config.toml
crop_scale_min = 1
horizontal_flip = true
downsampling_factor = 8
encoder_norm = "layernorm"
encoder_norm_position = "sandwich"
decoder_blocks_per_level = 1
decoder_block = "bottleneck"
beta1 = 0.95
max_precond_dim = 512
decay_fraction = 0.2
warmup_steps = 310
weight_decay = 0.1
Rows from block 3 of the encoder, named by matrix and row number. Rows with one number belong to one neuron. Each number is 128 + 24 x the weight over the matrix's rms, rounded and kept within 0 to 255. All counts start at 0.
# gate: MLP gate (encoder.blocks.3.mlp.gate.weight, 640x160), inputs 0-159
# fc1: MLP up (encoder.blocks.3.mlp.fc1.weight, 640x160), inputs 0-159
# fc2: MLP down (encoder.blocks.3.mlp.fc2.weight, 160x640, transposed), outputs 0-159
gate.353 [123 117 131 112 140 137 123 111 123 101 122 140 125 172 138 147 130 146 124 133 144 122 149 134 138 143 114 134 129 120 133 122 134 127 109  88 130 153 131 134  98 110 122 129 140 159 138 106 134 116 170 115 142 110 105 124 128 111 127 100 130 138 129 125 123 122 122 121 130 106 123 126 109 140 127 160 104 130 142 149 115 114 127 139 119 145 147 126 134 121 113 118 127 124 121 130 122 124 143 102 131 119 126 136 140 132 143 130 125 125 131 137 123  99 117 133 119 124 135  97 109 107 136 120 122 126 113 132 150 139 120 154 128 130 116 132 120 123 101 130 145 110 120 136 145 122 125 145 135 156 153 131 125 150 135 149 129 129 135 135]
gate.354 [164 119 117 130  80  93 150 150 133 140  83 159 135  82 105 147 134 176 126  98 135 149 118 123 105 104 129 104 132 135 110 189 137  90 100 107  73 165 178 118 111 134 106 113  95 131 150 105 107 117 137 111  87 117 184 112 101 101  88 149 132  92  91 143  98 163 128 116 130 152 156  85 122 168 145 119 167 118 128 111 150 164 169 111 127  89  93 115 168 124 110 179 134 115 135 129 170 115 105 100 133  90 175 134 153 143 155 159 129 103 127 106 130 177 136  93 153 153 121 135 143 143 107 129  90 118 129 134 146 174 147 132  83 141 160 121 124 111 152 124 109 109 121 168  95 159 121 108 147 138 156 160 139 138 113  97 162 118 159 109]
gate.355 [111 111 125 125 122  96 121 149 132 103 146 131 102 131 148 124 121 109  99 114 122 126 121 119 127 128 122 123 128 107 115 150 163 129 107 144  98 124 129 133  96 126 130 125 123 123 159 100 158 122 135 113  90 135 131  98 100 122 104 138 121 129 126 121 113 147 137 118 132 122 120 152 153 135 121 111 135 129 157 116 116 144 154 139 110 149 143 146 143 111 148 111 140 119 150 129 138 128 134 139 112 139 125 112 132 129 162 132 133 119 101 137 123 115  99 112 129 128 149 126 120 135 127 161 126  85 140  93 136 148 144 106 141 147 130 116 135 134 121 157 110 158 113 150 130 131 136 122 137 136 171 130 121 144 121 149 144 145 129 175]
gate.356 [125 123 131 128 123 133 117 136 137 141 135 141 115 125 129 121 133 150 136 119 131 118 121 120 138 137 141 126 116 128 124 135 138 116 130 138 141 119 136 136 122 131 131 127 139 119 114 117 135 124 133 140 131 137 132 135 130 118 128 128 128 132 129 103 129 118 141 115 138 130 146 124 139 122 115 124 118 147 126 128 109 120 110 145 141 140 115 122 120 128 117 125 113 121 120 123 127 133 135 135 146 135 136 135 126 141 131 119 143 123 132 137 119 120 120 140 124 124 123 126 122 138 138 114 133 135 142 134 138 138 121 117 127 131 142 126 130 129 128 117 113 124 126 117 135 116 129 132 122 126 126 125 132 142 129 121 124 128 125 120]
gate.357 [135 110 105 143 133 119 100 126 116 122 143 121 144 139 135 134  97 116 122 146 122 135  97 115 121 134 120 151 101 125 138 152 156  98 105 122 123 118 130 119 147 124 118 150 147 128 123 126 113 152 141 175 110 144 127 147 135 122  97 120 123 115 129 133 125 144 140 117 135 101 117 125 146 121 112 118 142 153 115  93 117 149  99 128 142 183 151 111 131 115 131 128 118 111 154 125 149 120 128 155 117 124 143 132 136 134 137 133 141 137 146 112 127 123 141 143 109 118 133 139 127  99 119 114  99  73 160 133 116 140 108 112 124 156 135 157 131 128 127 130  94 127 139 134 138 124  87 126 107 118 124 118 165 147 146 126 135 121 131 100]
gate.358 [101 132 113 129 114 150 146 107 105 134 162 171 119 130 135 148 107 123 132 133 129 138 149  86 166 163 114 161 143 172  90 123 164 128 112 113 139 141 119 112 160 128 174 132 146 104  88 128  96 114 168 128 152  84 128 136 138 125 138 112 114 165 135 104 136  89 160  95 136 158  90  66 136 173 131 118 129 138 150  87 113 118  84  93 119 162  91  96 136 112  93 202 140 114  88 146 163 145 133 124 167  96 100 124  93 117 125 141 135 128 145 159 136 113 147 117 114  89 155 112 188 111 153 123 139 154 118 154 121 131 115 118 147 156 163 139 124 116 123 102 121 136 147 111 120 119 138 156 145  93 122 103 121  90 117 149 146  88 133  83]
gate.359 [174 129 132 115 138 153 104  97 123 148 113  90 122 156 102 162 136  86 104 155 174 136 166 115 142 116 104 148 115 144 121 143 111 136 117 120 103 138 125 155 124 101 134 133 110 149 140 157 127 139 163 123 146 131 157 142 110 140 177 113 109 111 109 117 149 144 105 162 135 109 109 145 130 177 130 106 133 127 144  88 109 129 103 153 131 166 134 117 116 100 111 106 147 122 107 124 124 146 141 122 128 144 159 170 130 106 121 127 137 110  99 113 131 123 136 106 126  71 136 120 115 119 161 128 145 103 134 110 101 128 120 123 127 101  86 117 125 153 127 147 119 122 124 120 129 131 106 151 127 125 117 157 149 115 128 121 120 182 114 166]
gate.360 [154 171  99 115 160 105 126 139 132 125 159 109 146 138 159  95  95  87  80 180 170 136 130 146 120 149 108 104  86 129  99 139 125 125 124 125  94 165  89 126 138 140  85 154 137 150 120 135  90 134 105 126 143 152  94 123 135  99 115  87 156 152 137 148 113 117 152 145 128 136 121 125 130 106 129 102  95 151 129 113 113 133 175 166 119 119 165 109 149  98 139 107 165 116 147 182 130 141 111  84 153 135 134 110  89 149 144 102 163 128 138 132 138 140 105 145  83 173 148 115  94 107 140  94  97 120 107 169 131 133  92 117 124 186 117 114 127 138 151 150 106 135 127 141 145 162 137  55 121 129 147 114 111 147  88 126 172 106 107 176]
gate.361 [113 115 108 115 139 143 140 149 152 109 121 163 154 106 110 133 135 147 121 113 128 122 116 143 158 135 134 141 105 107 148 119 150  77 113 151 101  94 113  74 163 111 107 119 114 125 133 119 146 100 171  99 111 102 101 131 153 129 137 103 106 146 149 130 148 141  80 139 105 112 156 166 131 143 130 121 107 130 143 102 117 144 134 150 137 118 147 128 121 143 131  98 100 143 126 120 135 128 164 136 153 156 128 120 116 128  83 118  82 147 115 144 154 102  99 138 133 136 158 167 168 103 116 132 127 137 161 124 143 119 122 111 142 134 140 167 117 149 108 123  98 129 123 136 158 121 181 133 118 151 167 145 100 121 141 143 112 121 107 126]
gate.362 [171  81 136  77 103 126 128 173 107 153 128 121 158 132 116  99 100 130 129 131 152 156 113 133 140 107 141 116  94 169 145  90 117  80  92 143 125 144 117  96 170  95 128 123 107 170 140  96 161 102 134 144 179  95 120 133 131 134 176 133  96 163  94 150 145 137 152 156  70 118 127 149 109 115  88  97 160 166 123 124 154 147 136 173 134 101 158  94 135 157 153 166 139 156  98 136 132 162 163 132  93 143  79 133 131 139 129 124 128 113  95  97 133 121  59 169 134  90 205 137 120  89 121 128 156 170 113 149  67 132 103  67 108  79 113 134 120 115  66 135 144 136 125 166 123  97 121 159 115 150 114 135 100 141 182 173  96 145 160 133]
gate.363 [103 141 149 153 139 146 161 119 105 155 143 122 106 135 105 108  92 111 123 134 116 101  96 137 144 135 149 134 144 162 106 104 143 135  89  95 130 184 133 113 137 141 115 101 114 179  75  98 118 144  84 124 139 117 140 131 108 153  84 129 130 154 150 158 137  85 143  93 127 147 116  85 140 111 138  58 142  82 111 149 133 152 170 124 115 139  92  83 110 161 103 181 107 162 150 162  82 201  91  85 123 121 127  98  88 158 152 114 122  93 114 188 173 168 136 140 139 125 162  97 148 119 124  92 111 167  50 153 160  98 110 107 166 122 112 115  74 131 154 113 134 168 154 191 162 132 186 183 126 119 129  55 145 145 122  99 181 136 138 146]
gate.364 [ 54 171 132 142 141  90 127 124 177 147  97  87  87 106  90 112 123 142 110 116 147 155 159 119 107  57 134 114 146 143 135 137 160  86 133  86 122 138 152 101 165  98 110 112 169 169 153 156 127 119  96 143 130  86 121  97  87 175  90 122 115 161 138 152 132  80 130  91 160 173  94 140 148 134 149 128 128 134 100 138 129 126 140 104 129 159 106 106 136 180 100 126 119 141 145 107  88 204  90 154 114 123 119 110 130 142 124 144 129 163 149 100 160 141 116 157 128 111 105 135 170 111 137 140  76 113 114  89 113 184 105 151 155  99  88 160 142 153 136 119 163  91  92 121 116 187 127 113 128 193 168 101 145 141 104  94 148 161 176 104]
gate.365 [141  95 161 122 104 142 113 133  84 148 146 172 105 131 154 108 148 149 146 111 106 141  94 148 131 155  99  91 171 150 101 109 117 130 121 121 147 115  67 112 105 131 154 106 124 102 155 142 130 141  54  78 168  87 168 135 111 130 133  89 130 182 136 117  85 137 105 125 115 200 150 102 128 144 177 119 177 145 129 101 149 119 153 101  87 143 153 150  70 169 132 152  92 144 135 122 182 121  85 171 140  89 128 142 116 131 153 173 127 184 103 151  73  72 144 160 154 120 104 105 131  96  95 112 117 197 139 119 152  97  80  80  92  83 178 133 119  78 153 109 118 155 111 152 110 114 124 141 179 132 122 136 110 151 137 131 123 174 114 106]
gate.366 [111 145 144 106 121 160 149 108 127 121 140 126 129  87 133 124 171  97 143 162 151 128 119 150 143 124 157 127 121 177  81 137 101 138 114  93 130  94 137 119 145 141 144 172 111 122 128 114 144 142 116 122 137 119 135 130 148 136 130 128 154 135 160 185 111 103 136 143  97 123 142 111 126 161 126 129  98 146 117 144 124 122 114 114 128 119 138 136 140 137 137 143 119 145 120 147 103 156 148 117 132 123 103 145 146 156 108 124  81 138 112 101 120 146 132 130 110 130 127 122 137  96 102 120 153 127  94 141 122 159 165 148 120 113 114 115 131 115 144  94 137 146 155 127  97 110 145 108 102 110 119 117 134 103 151 109 124 117 121 105]
fc1.353 [123 141 117 129 140 104 107 115 126 122 128 126 131 127 127 111 130 128 135 134 133 138 126 118 136 139 122 139 147 151 134 109 117 120  96 128 135 127 129 125 126 123 128 107 139 139  99 129 115 153 126 136 115 127 141 133 131 130 139 125 152 124 141 149 123 138 105 129 120 112 134 119 103 137 128 143 125 151 145 149 123 141 136 147 152 135 110 140 130 121 115 135 113 129 129 148 129 115 115 128 136 110 126 131 141 110 149 126 110 142 106 131 136 150 107 131 133 119 125 141 143 143 115 123 104 129 138 118 136 134 126 111 115  93 135 136 132 127 139 111 126 114 128 122 127 137 121 129 130 131 152 135 130 151 105  97 111 116 124 141]
fc1.354 [101 132 127  88 109 155 149 164  79 114 107 160 145 145 132 133 111 121 154 175  91 120 161  76 146 120  96  92 155 127 119 132 142 158 108 196 174  50 149 149 139 167 136 151 166 136 112 114 150 172 156  84 109 142  72 105 138 168 144 151 129  72 111 142 145 145 110 141 114  76 153 123  78 128 163  84  99 172 110 160 150 147 138 125 131 139 151 142 139 105 154  71 163 132 114 126 109 149 158 144 110 134 159 127 138 118  66 128 106 138 116 156 117 139 131  91  63 152 155 169 125 169 135 139 156 135 128 150 116  82 171 152 119 111  85 149 131 116 149 142 163 104 137 150 117 104  76 168 120 107 124 145 154 137 115 107  87  99 134  51]
fc1.355 [115 136 127 136 142 106 160 119 105 150 113 150 119 139 132 133 143 118 139 133 109 124 131 121 145 152 141 122 117 144 131 124 146 128 116 140 121 112 142 105 146 117 123 125 113 124 136 118 137  78 139 132 109 162 136 145 120  98 143 125 140 125 121 157 148 129 141 157 108  94 157 144 145 115 116 109 121 110 139 127 151 150 141 115 105 133 142 139 143 129 122 131 128 114 103 154 127 152 146 100 123 141 132 112 142 125 134 125 115 115 124 142 147 105 122 126 142  92 148 125 133 136 119 126 138 149  94 131 126 135 142 116 134 128 113 125 130 115 127 125 126 126 139 112  97 146 134 126 108 118 137 110 116 111  81 142 117 128 127 147]
fc1.356 [125 134 123 145 132 126 132 129 124 119 130 124 147 129 129 128 123 119 129 144 111 137 136 125 123 123 129 140 123 134 136 134 120 129 124 136 122 132 135 139 135 134 132 123 122 128 126 132 123 128 123 120 128 123 119 132 142 127 133 140 143 123 104 128 119 134 132 135 138 122 120 103 135 134 128 139 133 130 126 122 132 114 135 106 133 136 132 139 125 110 119 125 147 139 112 126 138 131 127 117 129 143 129 114 112 113 119 130 136 130 114 127 135 140 117 135 120 133 154 109 121 133 140 140 113 128 128 117 124 134 133 118 120 140 130 119 118 134 120 143 131 136 133 126 129 126 128 132 138 140 130 123 115 124  96 112 139 132 131 116]
fc1.357 [133 146 128 137 108 141 134 128 119 121 117 128 119 152 129 125 116 110 122 120 153 116 139 126 127 124 129 102 141 117 153 150 107 133 137 131 120 120 143 133 154 142 125 143 137 103 111 151 106 111 146 105 132 118 134 121 145 123 133 145 121 138 140 129 120 140 121 122 143 153 115 120 117 116 144 140 113 119 127 100 122 129 133 141 137 109 113 139 136 124 113 136 110 143 134 113 157 122 126 106 124 139 140 135 147 128 124 138 129 131 146 135 112 148 141 101 128 142 123 122 134 116 132 159 103 125 140 137 105 145 139 144  92 119 142 127 123 128 133 121 124 121 136 143 142 121 119 117 117 113 136 110 136 111 120 103 135  99 143  97]
fc1.358 [181 117 152 143 112 113 104 136 104 136 123  90 151  94 113  99 100 129 128 204 124 127 112 176  99  89 145  89 112 144 136 153 120 151 121 151 162 149 125 122  90 108 137 111  91 141 135 155 160 125  70 138 121  82 111 107 143 136 102 143 114 129 159 118  65 179 123 140 122 181 182  96 110 156 125 148 145 109 111 149 120 132 141 129 163  93 159 131 138 158 165 102 144 154 177 137 117 126 106  78 116 152 161 129 142 127 140 127  84 194 116 123  94 147  62 149 131 150 111  94  91 113 123 114  95 100 149 142 108 137  98 135 107 127 122 123  90 127 156 134 129  79 114 164 119 117  75 105 114 119 117 170 154 193 142  91 154 139 120 159]
fc1.359 [ 94 139 145 126 111 131  65 125 126 147 123 142 110 153 143 134 124 118 132 142 123  85 158 137 106 106 102 139 113 107 122 152 121 140 147 104 119 139 117 115 176 124 151 135 107 103 117 128 122 166 134 115 139 145 105 117 170 138 132 142 106 136 134 175 131 101 140 136 115 104 131 142 126 131 145 110 122 116 137 113 161 102 113 114 130 189 126 126 153 137 130 123 103 104 104 163 141 121 127 110 129 110 126 120 132 169  90 140 141 138 159 156 143 163 122 139 119 121 123 138 160 127  91  98 146 108 108 130 108 127 158 137  88 155 124 129 168 157 146 127 107 135 100 127 172 137 146 125 120 132 141  80 106 121 106 125 109 134 142 104]
fc1.360 [ 92 146  83 121 112 135 138 129 130 160 160 117 123 105 124 152 143 117 154  90 123 130 148 130  91 170 136 164 137 102 129 116 133 129 117 121 116 169 106 112 112 128 138 164 133 107 139 110 169 121 107 104  97 122 102 135 112 130 138 101 118 110 126 155 153 126 133 122 154 107 148 172 169 136 133 116 133 133 117 180 130 121 112 124 127 161 168 127 162  98 158 124 139 110 119 101 109 114 109 180 104 139 116 109 137 125 137 123 113  79 118  94 157 131 119 134 125 128 123 122 124 105 125 144 148 119 160 100  95 123 105 108 149 103 132 105 149 121 114 139 115 122 135 167 129 144 155 133 131 137 143 109 131 133 162 143 137 106 110 124]
fc1.361 [136 140 133 145 151 122 114 119  91 119 143 136 109 139 105 128 129  95  93 118 133 104 117 128 125 127 142 120 137 128 155 128 108 138 168 134 144 123 121 157 136 119 178 108 166 117 133 145 157 144  87 135 139 135 174 102 101 125 153 149 145  94 117 152 135 100 163 132 136 125 137 121 111 145 124  92  92 128 113 126 117 129  93 117 105 143 111 149 131 127 119 131 149 141 123 120 110 130 147 136 116 132 154 143 107 140 127 120 137 107 129 138 118 105 121 129 122 140 102  97 115 153 146 133 143 120 106 144 100 133 134 104 129 136 141 112 154 133 148 159 142 156  87 125 113 145 126 126 109 151 101 131 108 136 124 135 134 125 101 161]
fc1.362 [126  85 167 119 113 134 129 131 165 163  92 112 118 153 120 129 110 154 103  91 116 129 151 123 146 183 166 183 106 146 151 110 100 106 144 120 157 134 115 143 136 156  94 126 105 146 141 104 125 131  83 183 110 164 110 110 132 132 166 128 140  86 128 150 143 139 171 132 108 140 136 114 121 101 103 124 143 130 133 139 151 112 131  87 137 134 125 118 144 138 146 124 147 150 135 165 126 160 117 172 131 121  96 122  72 116 118 114 128  92 108  83 100 108 103 142 147  78 104 106  98 117 149 113 159 119 149 110 161 148 129 123 117 102 140 121  97 157 132 129 148 177 135 150 100 128 101 128  80 163 109  99 152 120 135 174  75 138 146 120]
fc1.363 [124 102  86 102 158 121  78 142 143 160 190 140 107  98 149  98 134 112 135  95  89 138 107  90 116 160 103 174 119 108  90 160 154  74 107 117 103 172 136  95 149 145 118 117 151 112 126 119 112  94 185 130 124  90 133 114 129  88 146 117 111 120 168 138 139 183 146 150 146 107 143 163 109  82 148 123 147 142 150 109 160 132 125 180  98  73 116 102 112 146 152  97 131 129 128 112 140 105 149 128 151  75 138 119 135 145 152 134 103 139 126 164 141  56 111 123 150 125 146 128  41 120  62 125 178 141 159 169 177 120 146 143 116 140 198 141 114 119 110  80 103 130  99 185 156 127 120 118  90 182 127  87 104 132 157 195 151  53 182 132]
fc1.364 [130  85 131 156  99 115 161 130 133 111 153 111 149 132 166 121  89  97 106 197 195 141 104  62 108 102  71 142 119 116  70 120 144 157 120 126  92 120 106 139 133 119 142  87 102 137 137 180 130  95 146 108 138 153 171 109 102 119  83 161 127 143 156  75 115 120 124 137 102  64 146 164 121 119 176 161 112 121 142 133  98 131 151 234 147 152 151  95 143 135 129 143 158  91 163 148 120  44  79 106 128 127 114 122 121 108 147 132 206 135 103 173 104 122  69 123 122 113  82 122 119 100 142 110 133 143 115 136 157 147 144 147 156 152 122 167 145  96 116 123 141 188 146 131 161 148  60 149 161 110 162 143 167 131 143 108 117 111 114 128]
fc1.365 [109 135 128 178 142 136 153 149 113 140 110 142 176 182 144 127  70 112  95 152 146 134 142 114 192 102 167 139  65 116 108 125 174 173 124 136 126 144 108 183 118 139 100 153  96 162 105 115 151 134 153 118 112 163  87 122  87 100 173 144 185 123 102 136  97 126 175 148 123 137  79  62 122 100  85 120  86  86 136 130 134  93 108 100 134 127 103 103 210  97 109  72 148 112 129 127 140 113 149  96 120 128 158 131 133 126 107 143 173  78 158 128  98 174 128  96  85 135 172 116 102  92 157  97 117  97 101 157 133 173 149 156 127 122 100 116  69 168 125 102 119 103 164 113 113 107 118 144 125  98 125  78 130 147 152 130 179  95 148 179]
fc1.366 [104 145 142 112 141 143 136 140 111 119 163 124 127 102 107 112 151 117 126 148 143 115 161  99 143  87 146 119 133 135  99 110 116 133 152  84 133 111 142 116 146 136 125 136 133 118 118 105 133 131 109 134 122 128 142 128 131 142 157 129 175 126 138 146 119 138 133 127 117 124 112 125 124 131 128 111 114 125 141 147 140 117 155 132 149 134 134 122 126 125 143 124 136 131 106 152 151 161 131 137 146 123 113 128 147 127 123 117 138 138 120 140 120 148 115 125 102 107 149 120 124 123 103 126 126 133 129 118 144 129 157 136 130 148 103 120 128 142 149 124 123 130 116 103 119 114 133  91 122 113 117 145 127 131 138 115 121 140 131 109]
fc2.353 [129 140 130 143 111 111 105 121 132 136 115 125 123 135 126 137 133 127 137 130 121 136 130 130 132 126 128 147 133 142 139 121 153 119 107 141 125 137 137 121 125 121 138 143 142 132 132 117 120 151 121 124 118 107 132 128 151 136 125 155 134 115 119 132 104 143 139 115 140 109 123 120 127 120 124 125 126 130 137 148 111 135 137 109 124 143 124 120 131 128 117 131 118 138 133 129 119 141 121 129 128 126 128 134 117 113 125 113 134 134 142  95 132 136 135 138 120 127 126 169 119 131 128 131 101 132 126 122 131 141 129 126 132  86 107 128 132 142 146 132 118 121 168 161 134 124 120 110 122 124 132 132 127 131 128 107 119 114 131 122]
fc2.354 [122 145 170 155 120 145  97  92 109 115 113 110 156 137 151  99 126 141 143 135  61 102 123  94 115 181  60 199 110 150 137 141 147 173 185 131 145 117 107  57  60 148 142 126 128 153 178 109 118 122 106  89 118 100 111 109 116 111  90  96 114  67 117 162  96 159 142 134 115 113 124  87 126 131 175 127 107 112 128 129 132 131 147 126 124 164 133 119 138 155 148 119 123 162 129 117 140 159  65 158 178 197 128 122 130 103 162 108 157 100 145 134 119 148 135 156  96 132 106 102 183 160 107  75 104 105 158  99  87 110 146  93  87 130  86 151  78 141 134 152 144 129  88 189 138 111 128 117 132 111 144 149 143 141 117 165 140 130 126  96]
fc2.355 [ 80 111 121 122 112 119  98 130 165 104 124 110 130 143 130 119 129 100 100 148 150 136 126 127 124 131  93 139 156 113 139 138 112 135 137 120 123 138 116 128 138 114 136 140 124 130 135 124 131 148 133 119 145 108 126 118 129 127 123 128 118 117 128 130 120 112  97 129 146 163 130 134 115 138 137 116 127 125 121 120 127 104 154 144 134 117 142 130 132 126 139 128 133 116 149 108 105 138 112 128 135 139 130 136 119 127 134 131 124 119 139 137 137 135 121 128 144 156 139 121  90  99 119  77 145 136 127 134 132 117 119 106 139 148 128 128 117 146 141 126 121 138 124 137 152 127 112 144 138 129 127 141 131 143 136 113 131 136 146 114]
fc2.356 [126 116 128 121 126 122 132 129 134 132 125 137 111 115 121 127 136 143 133 114 142 115 122 136 150 132 133 128 116 125 115 129 137 122 137 136 135 124 130 140 118 126 132 136 141 117 127 120 136 128 140 134 138 144 128 137 115 115 123 126 120 141 140 122 127 124 145 126 127 129 134 133 141 121 115 124 129 144 124 129 122 138 110 127 130 121 124 117 130 126 119 131 118 134 127 118 129 119 140 134 124 128 138 133 121 132 120 129 139 125 130 127 122 118 137 137 131 126 117 128 117 136 125 120 134 133 131 130 128 129 118 117 113 120 135 133 132 138 131 122 121 114 133 123 122 129 131 125 114 130 134 120 124 135 135 128 125 129 123 131]
fc2.357 [102 144 128 133 110 119 138 137 127 138 107 142 154 133 118 111 145 105 128 131 131 123 144 113 129 117 137 106 118 110 129 133 110 122 129 147 126 125 134 130 106 133 153 139 113 131 136 113 126 108 110 102 150 116 144 134 127 147 140 131 128 139 130 110 114 132 111 141 115 146 135 127 119 104 148 152 126 117 144 120 134 115 151 133 135 106 120 142 119 127 122 134 128 134 143 125 121 149 122 124 119 133 130 143 117 118 126 127 105 143  96 156 131 139 133 120 138 143 127 124 137 126 115 138 135 141 123 124 134 126 135 133 150 134 119 127 138 119 128 133 114 132 131 110 136 126 147 120 171 131 123 132 113 114 122 119 130 117 128 118]
fc2.358 [164 104 123  99 112 134  87 144 101 128 115  79 136 126 135  95 134  94 130 145 138 124 134 184  70 102 143 132 158  98 164 131 115 147 126 129 105 112 111 151  91 112 110  96 159 111 140 123 134 127 134 123 106 105 156 100 156 160 162 131 152 134 120 114 113 157 104 134 141  90 132 145 146 117  97 121 132 123 106 135 168 134 113 148 119 214 101 100 130 152 167 116  79 108 138  52 123 143 134 200 133  96 150 145 149 153 152 117 107 140 101 132  87 121 122 104 159 163 152 149 116 130  68 159 140 127 165 154 116 144 146 163 141 119 105 155 171 110 159 113 155 106 127  99  91 149  97 183 107 113 120 166 117 100 164 107 139 124 118 131]
fc2.359 [125 117 135 151 121 120 165 139 110 123 134 135 140 107 149 115 130 167 119 128 108 156  88 118 146 161 139 123 154 111 125 104 153 120 138 130 149 104 150 122 105 153 110 129 139 159 136 133 138 105 103 130 121 133 117 139  96 118 103 104 142 140 147 126 132 131 127  97 101 154 134 119 126 113 128 126 128 135 130 131 114 145 139  91 127 100 157 128 138 135 131 110 135 146 165 127 114 125  91 144 132 146 123 122 113  95 145 119 125 105 144  95 138 125 112 118 111 129 123 115 130 130 142 123 127 159 103 114 137 120 135 124 143 109 154 118  95 122 143 121 155 128 130 152 109 122 100 110 131 110 127 144 155 131 147 128 126 111 128 128]
fc2.360 [127 155 124 128 149 116 126 109 139  95 150 135 144 178 132 119  88 125 101 123 137 144 102 134 141 133 118 143 116 116 115 143 133 123 129 113 121 154  94 100 106 124 125 120 112 128 118 132  82 141 117 128 165 132 132 105 151 102  90  94 147 125 120 151  82 126 126 139 107 143 119 135 142 122 147 114 125 140 121 116 126 108 164 165 132 110 132 120 112 150 125 134 150 111 155 154 139 155 147  89 142 106 136 123 134 136 162 103 150 132 135 154 142 131 116 136 111 148  84 129 141 126 131 107 114 143 130 142 101 110 114  96 142 155 150 151 135 177 149 143 130 123 153 125 134 143 119  84 141 109 103 111 108 151  89 150 143 128 129 155]
fc2.361 [120 139 129 129 142 139 134 139 116 130 113 108 144 148 112 117 137 140  83 132 134 132  95 109 167 124 129 181 145 102 116 129 126  95 113  95 143 127 133 115 143 129  97 136 113 138 131 112 121 119 176 131 163 127 136 102 139 148 137 103 140 117 136 129 140 137 109 143 135 110 145 158 165 145 150 135 107  87 137  96 129 129 124 124 136 149 130 132 124 143 121 110 127 128 121 132 130 136 118 118 140  96 134 120 119 140 122 101 140 163 144 143 108 116 146  99 126 138 128 139 146  91 147 125 133 144 157 123 123 105 147 130 107 117 131 117 121 116 131 119 114 131 113 139 144 131 167 120  92 161 135 152 135 108 124 120 123 119 138 128]
fc2.362 [117  71 151 138 105 110 138  98 127 147  88 129  98 130 148 148 107 136 102 146 137 111 163 135 143  88 138 120 136 148 112 130 133 139  94  98 124 120 146 159 153 138 104 141 147 130 105 106 159 144 127 175 172 116 102 145 119 119 156 143 138  89 104  98 132 122 106 138  74 180 170 154 113  81 130  82 139 119 157 132 150 119 160 156 116 140  97 134 117 114 110 131 120 108 116 152 141  69  93 114 139 180  95 184 121 104 123 164 138 122 123 105 183 176 211 141  69 133 163 156  97 121 135 111 132  77 125 146 187 128 176 125 100 139 140 151 121 161  97 155 135 154 127  71 144 110 138 151 105 145 147 131 140 134 108 145 102 130 109 123]
fc2.363 [144 120 106 118 108 133 142 127 119 109 108 151 114 140 132 165 101 117 148 155 115 161  85  97 150 105 160 164 127  96 162 124  67  96  86 140 165 145 147 153 113 141 166 139 152 196 119 150 162 109 113 133 144 146 156 146  89 165 108 164 150  84 135 162 151 119  84 109 121 155 172 107  89 129  88  88 161 111  88 134 149 109 186 127 131 113 162 126 109 111 126 133 115 117  90 128 133 139 130 126 143 100 117 132 131 144  90 145 130 100  50 134 155 167 119 109 121  86  57 164 173  89 149 135  38  68  89 153 160 115 119 119 126 144  91 124 101 177 152 148 134 122 167 112 183 167 145  77 123  98 160 154 131 128  76  85  96 138 164 161]
fc2.364 [129 115 151 101 155 151 126 147  86 134 118 151 102 153 169 117 147 148 158 115  69  80 104 151 113 153 170 112 139 158 169 127 139  80 112 129 158  98 154 107 116 105 166 184 113  74 147 117 138 132 121 144 110 100 141 124 107 116 200 112 138 104 130 137 138 154 112 122 165 111 121 127 154 120  46 156 105 145 144 143 128 121 113  87 108 142 141 137 147 117  72 104 132  94 100 130 140 166 165  95 138 169 138  93 110 100 119 137 104 107 173 124 110 112 183 140  86 147 198  89 100 145 160 154 173 112 164 135  95 107 116 152 110 111 120  96 123 117 163 134  93  87 144 176  76 103 166 148 120 102 101 146  96 111 149 180 150 132 131  89]
fc2.365 [119 121 122 141  61 111 143 134 146 135 131 148 127 127 112 149 110 124 121 119 133 139 134 125 196 131  99 164 155 167 185 108 170 116 137 164 146 137 120 102 126 100 114 152 144 128 133 127 149 176  93 131 100 169 125 123  87 153 122  81 140 199 119 116 136 176 165 131 176 163 138  70 135 115 140  85 101  75  99 123 172 113 143  97 136 133 119 128 124 176 108  84 130 119 151 126 129 115 107 107 137 183 115 122 120 123 106 157 175 117 192  95 114  66  92 152 145 156 137  66 111 158 108 130 181 125  85 125  92  95 123 111 102 128 116 101 120 123 180 113 117 161 155 120 120 142 109 124 136 127 125 113 153 158 123  77 151 102 110 125]
fc2.366 [156 103 134 135 133 130 108 119 144 122 105 135 106 145 126 139  86 150 101 102 109 136 116 148 117 151 111 125 143 121 164 140 133 115 136 157 110 168 113 137  98  91 116  96 126 144 143 145 124 130 150 107 134 136 137 123  99 120 115 129  94 123 138 141 165 109 126 117 178 160  99 153 114 134 152 141 154 118 112 106 108 130 110 137 135 124 129 116 158 116 131 119 132 121 147 133 127 138 110 110 100 123 145 134  94 124 112 127 112 116 163 137 121 131 118 130 163 129 119 135 141 138 150 124 106 119 136 125 102 119 104 104 140 117 149 121 121 140 117 132 140 141 117 153 161 131  97 150 153 137 118 128 103 131 117 142 121 136 124 134]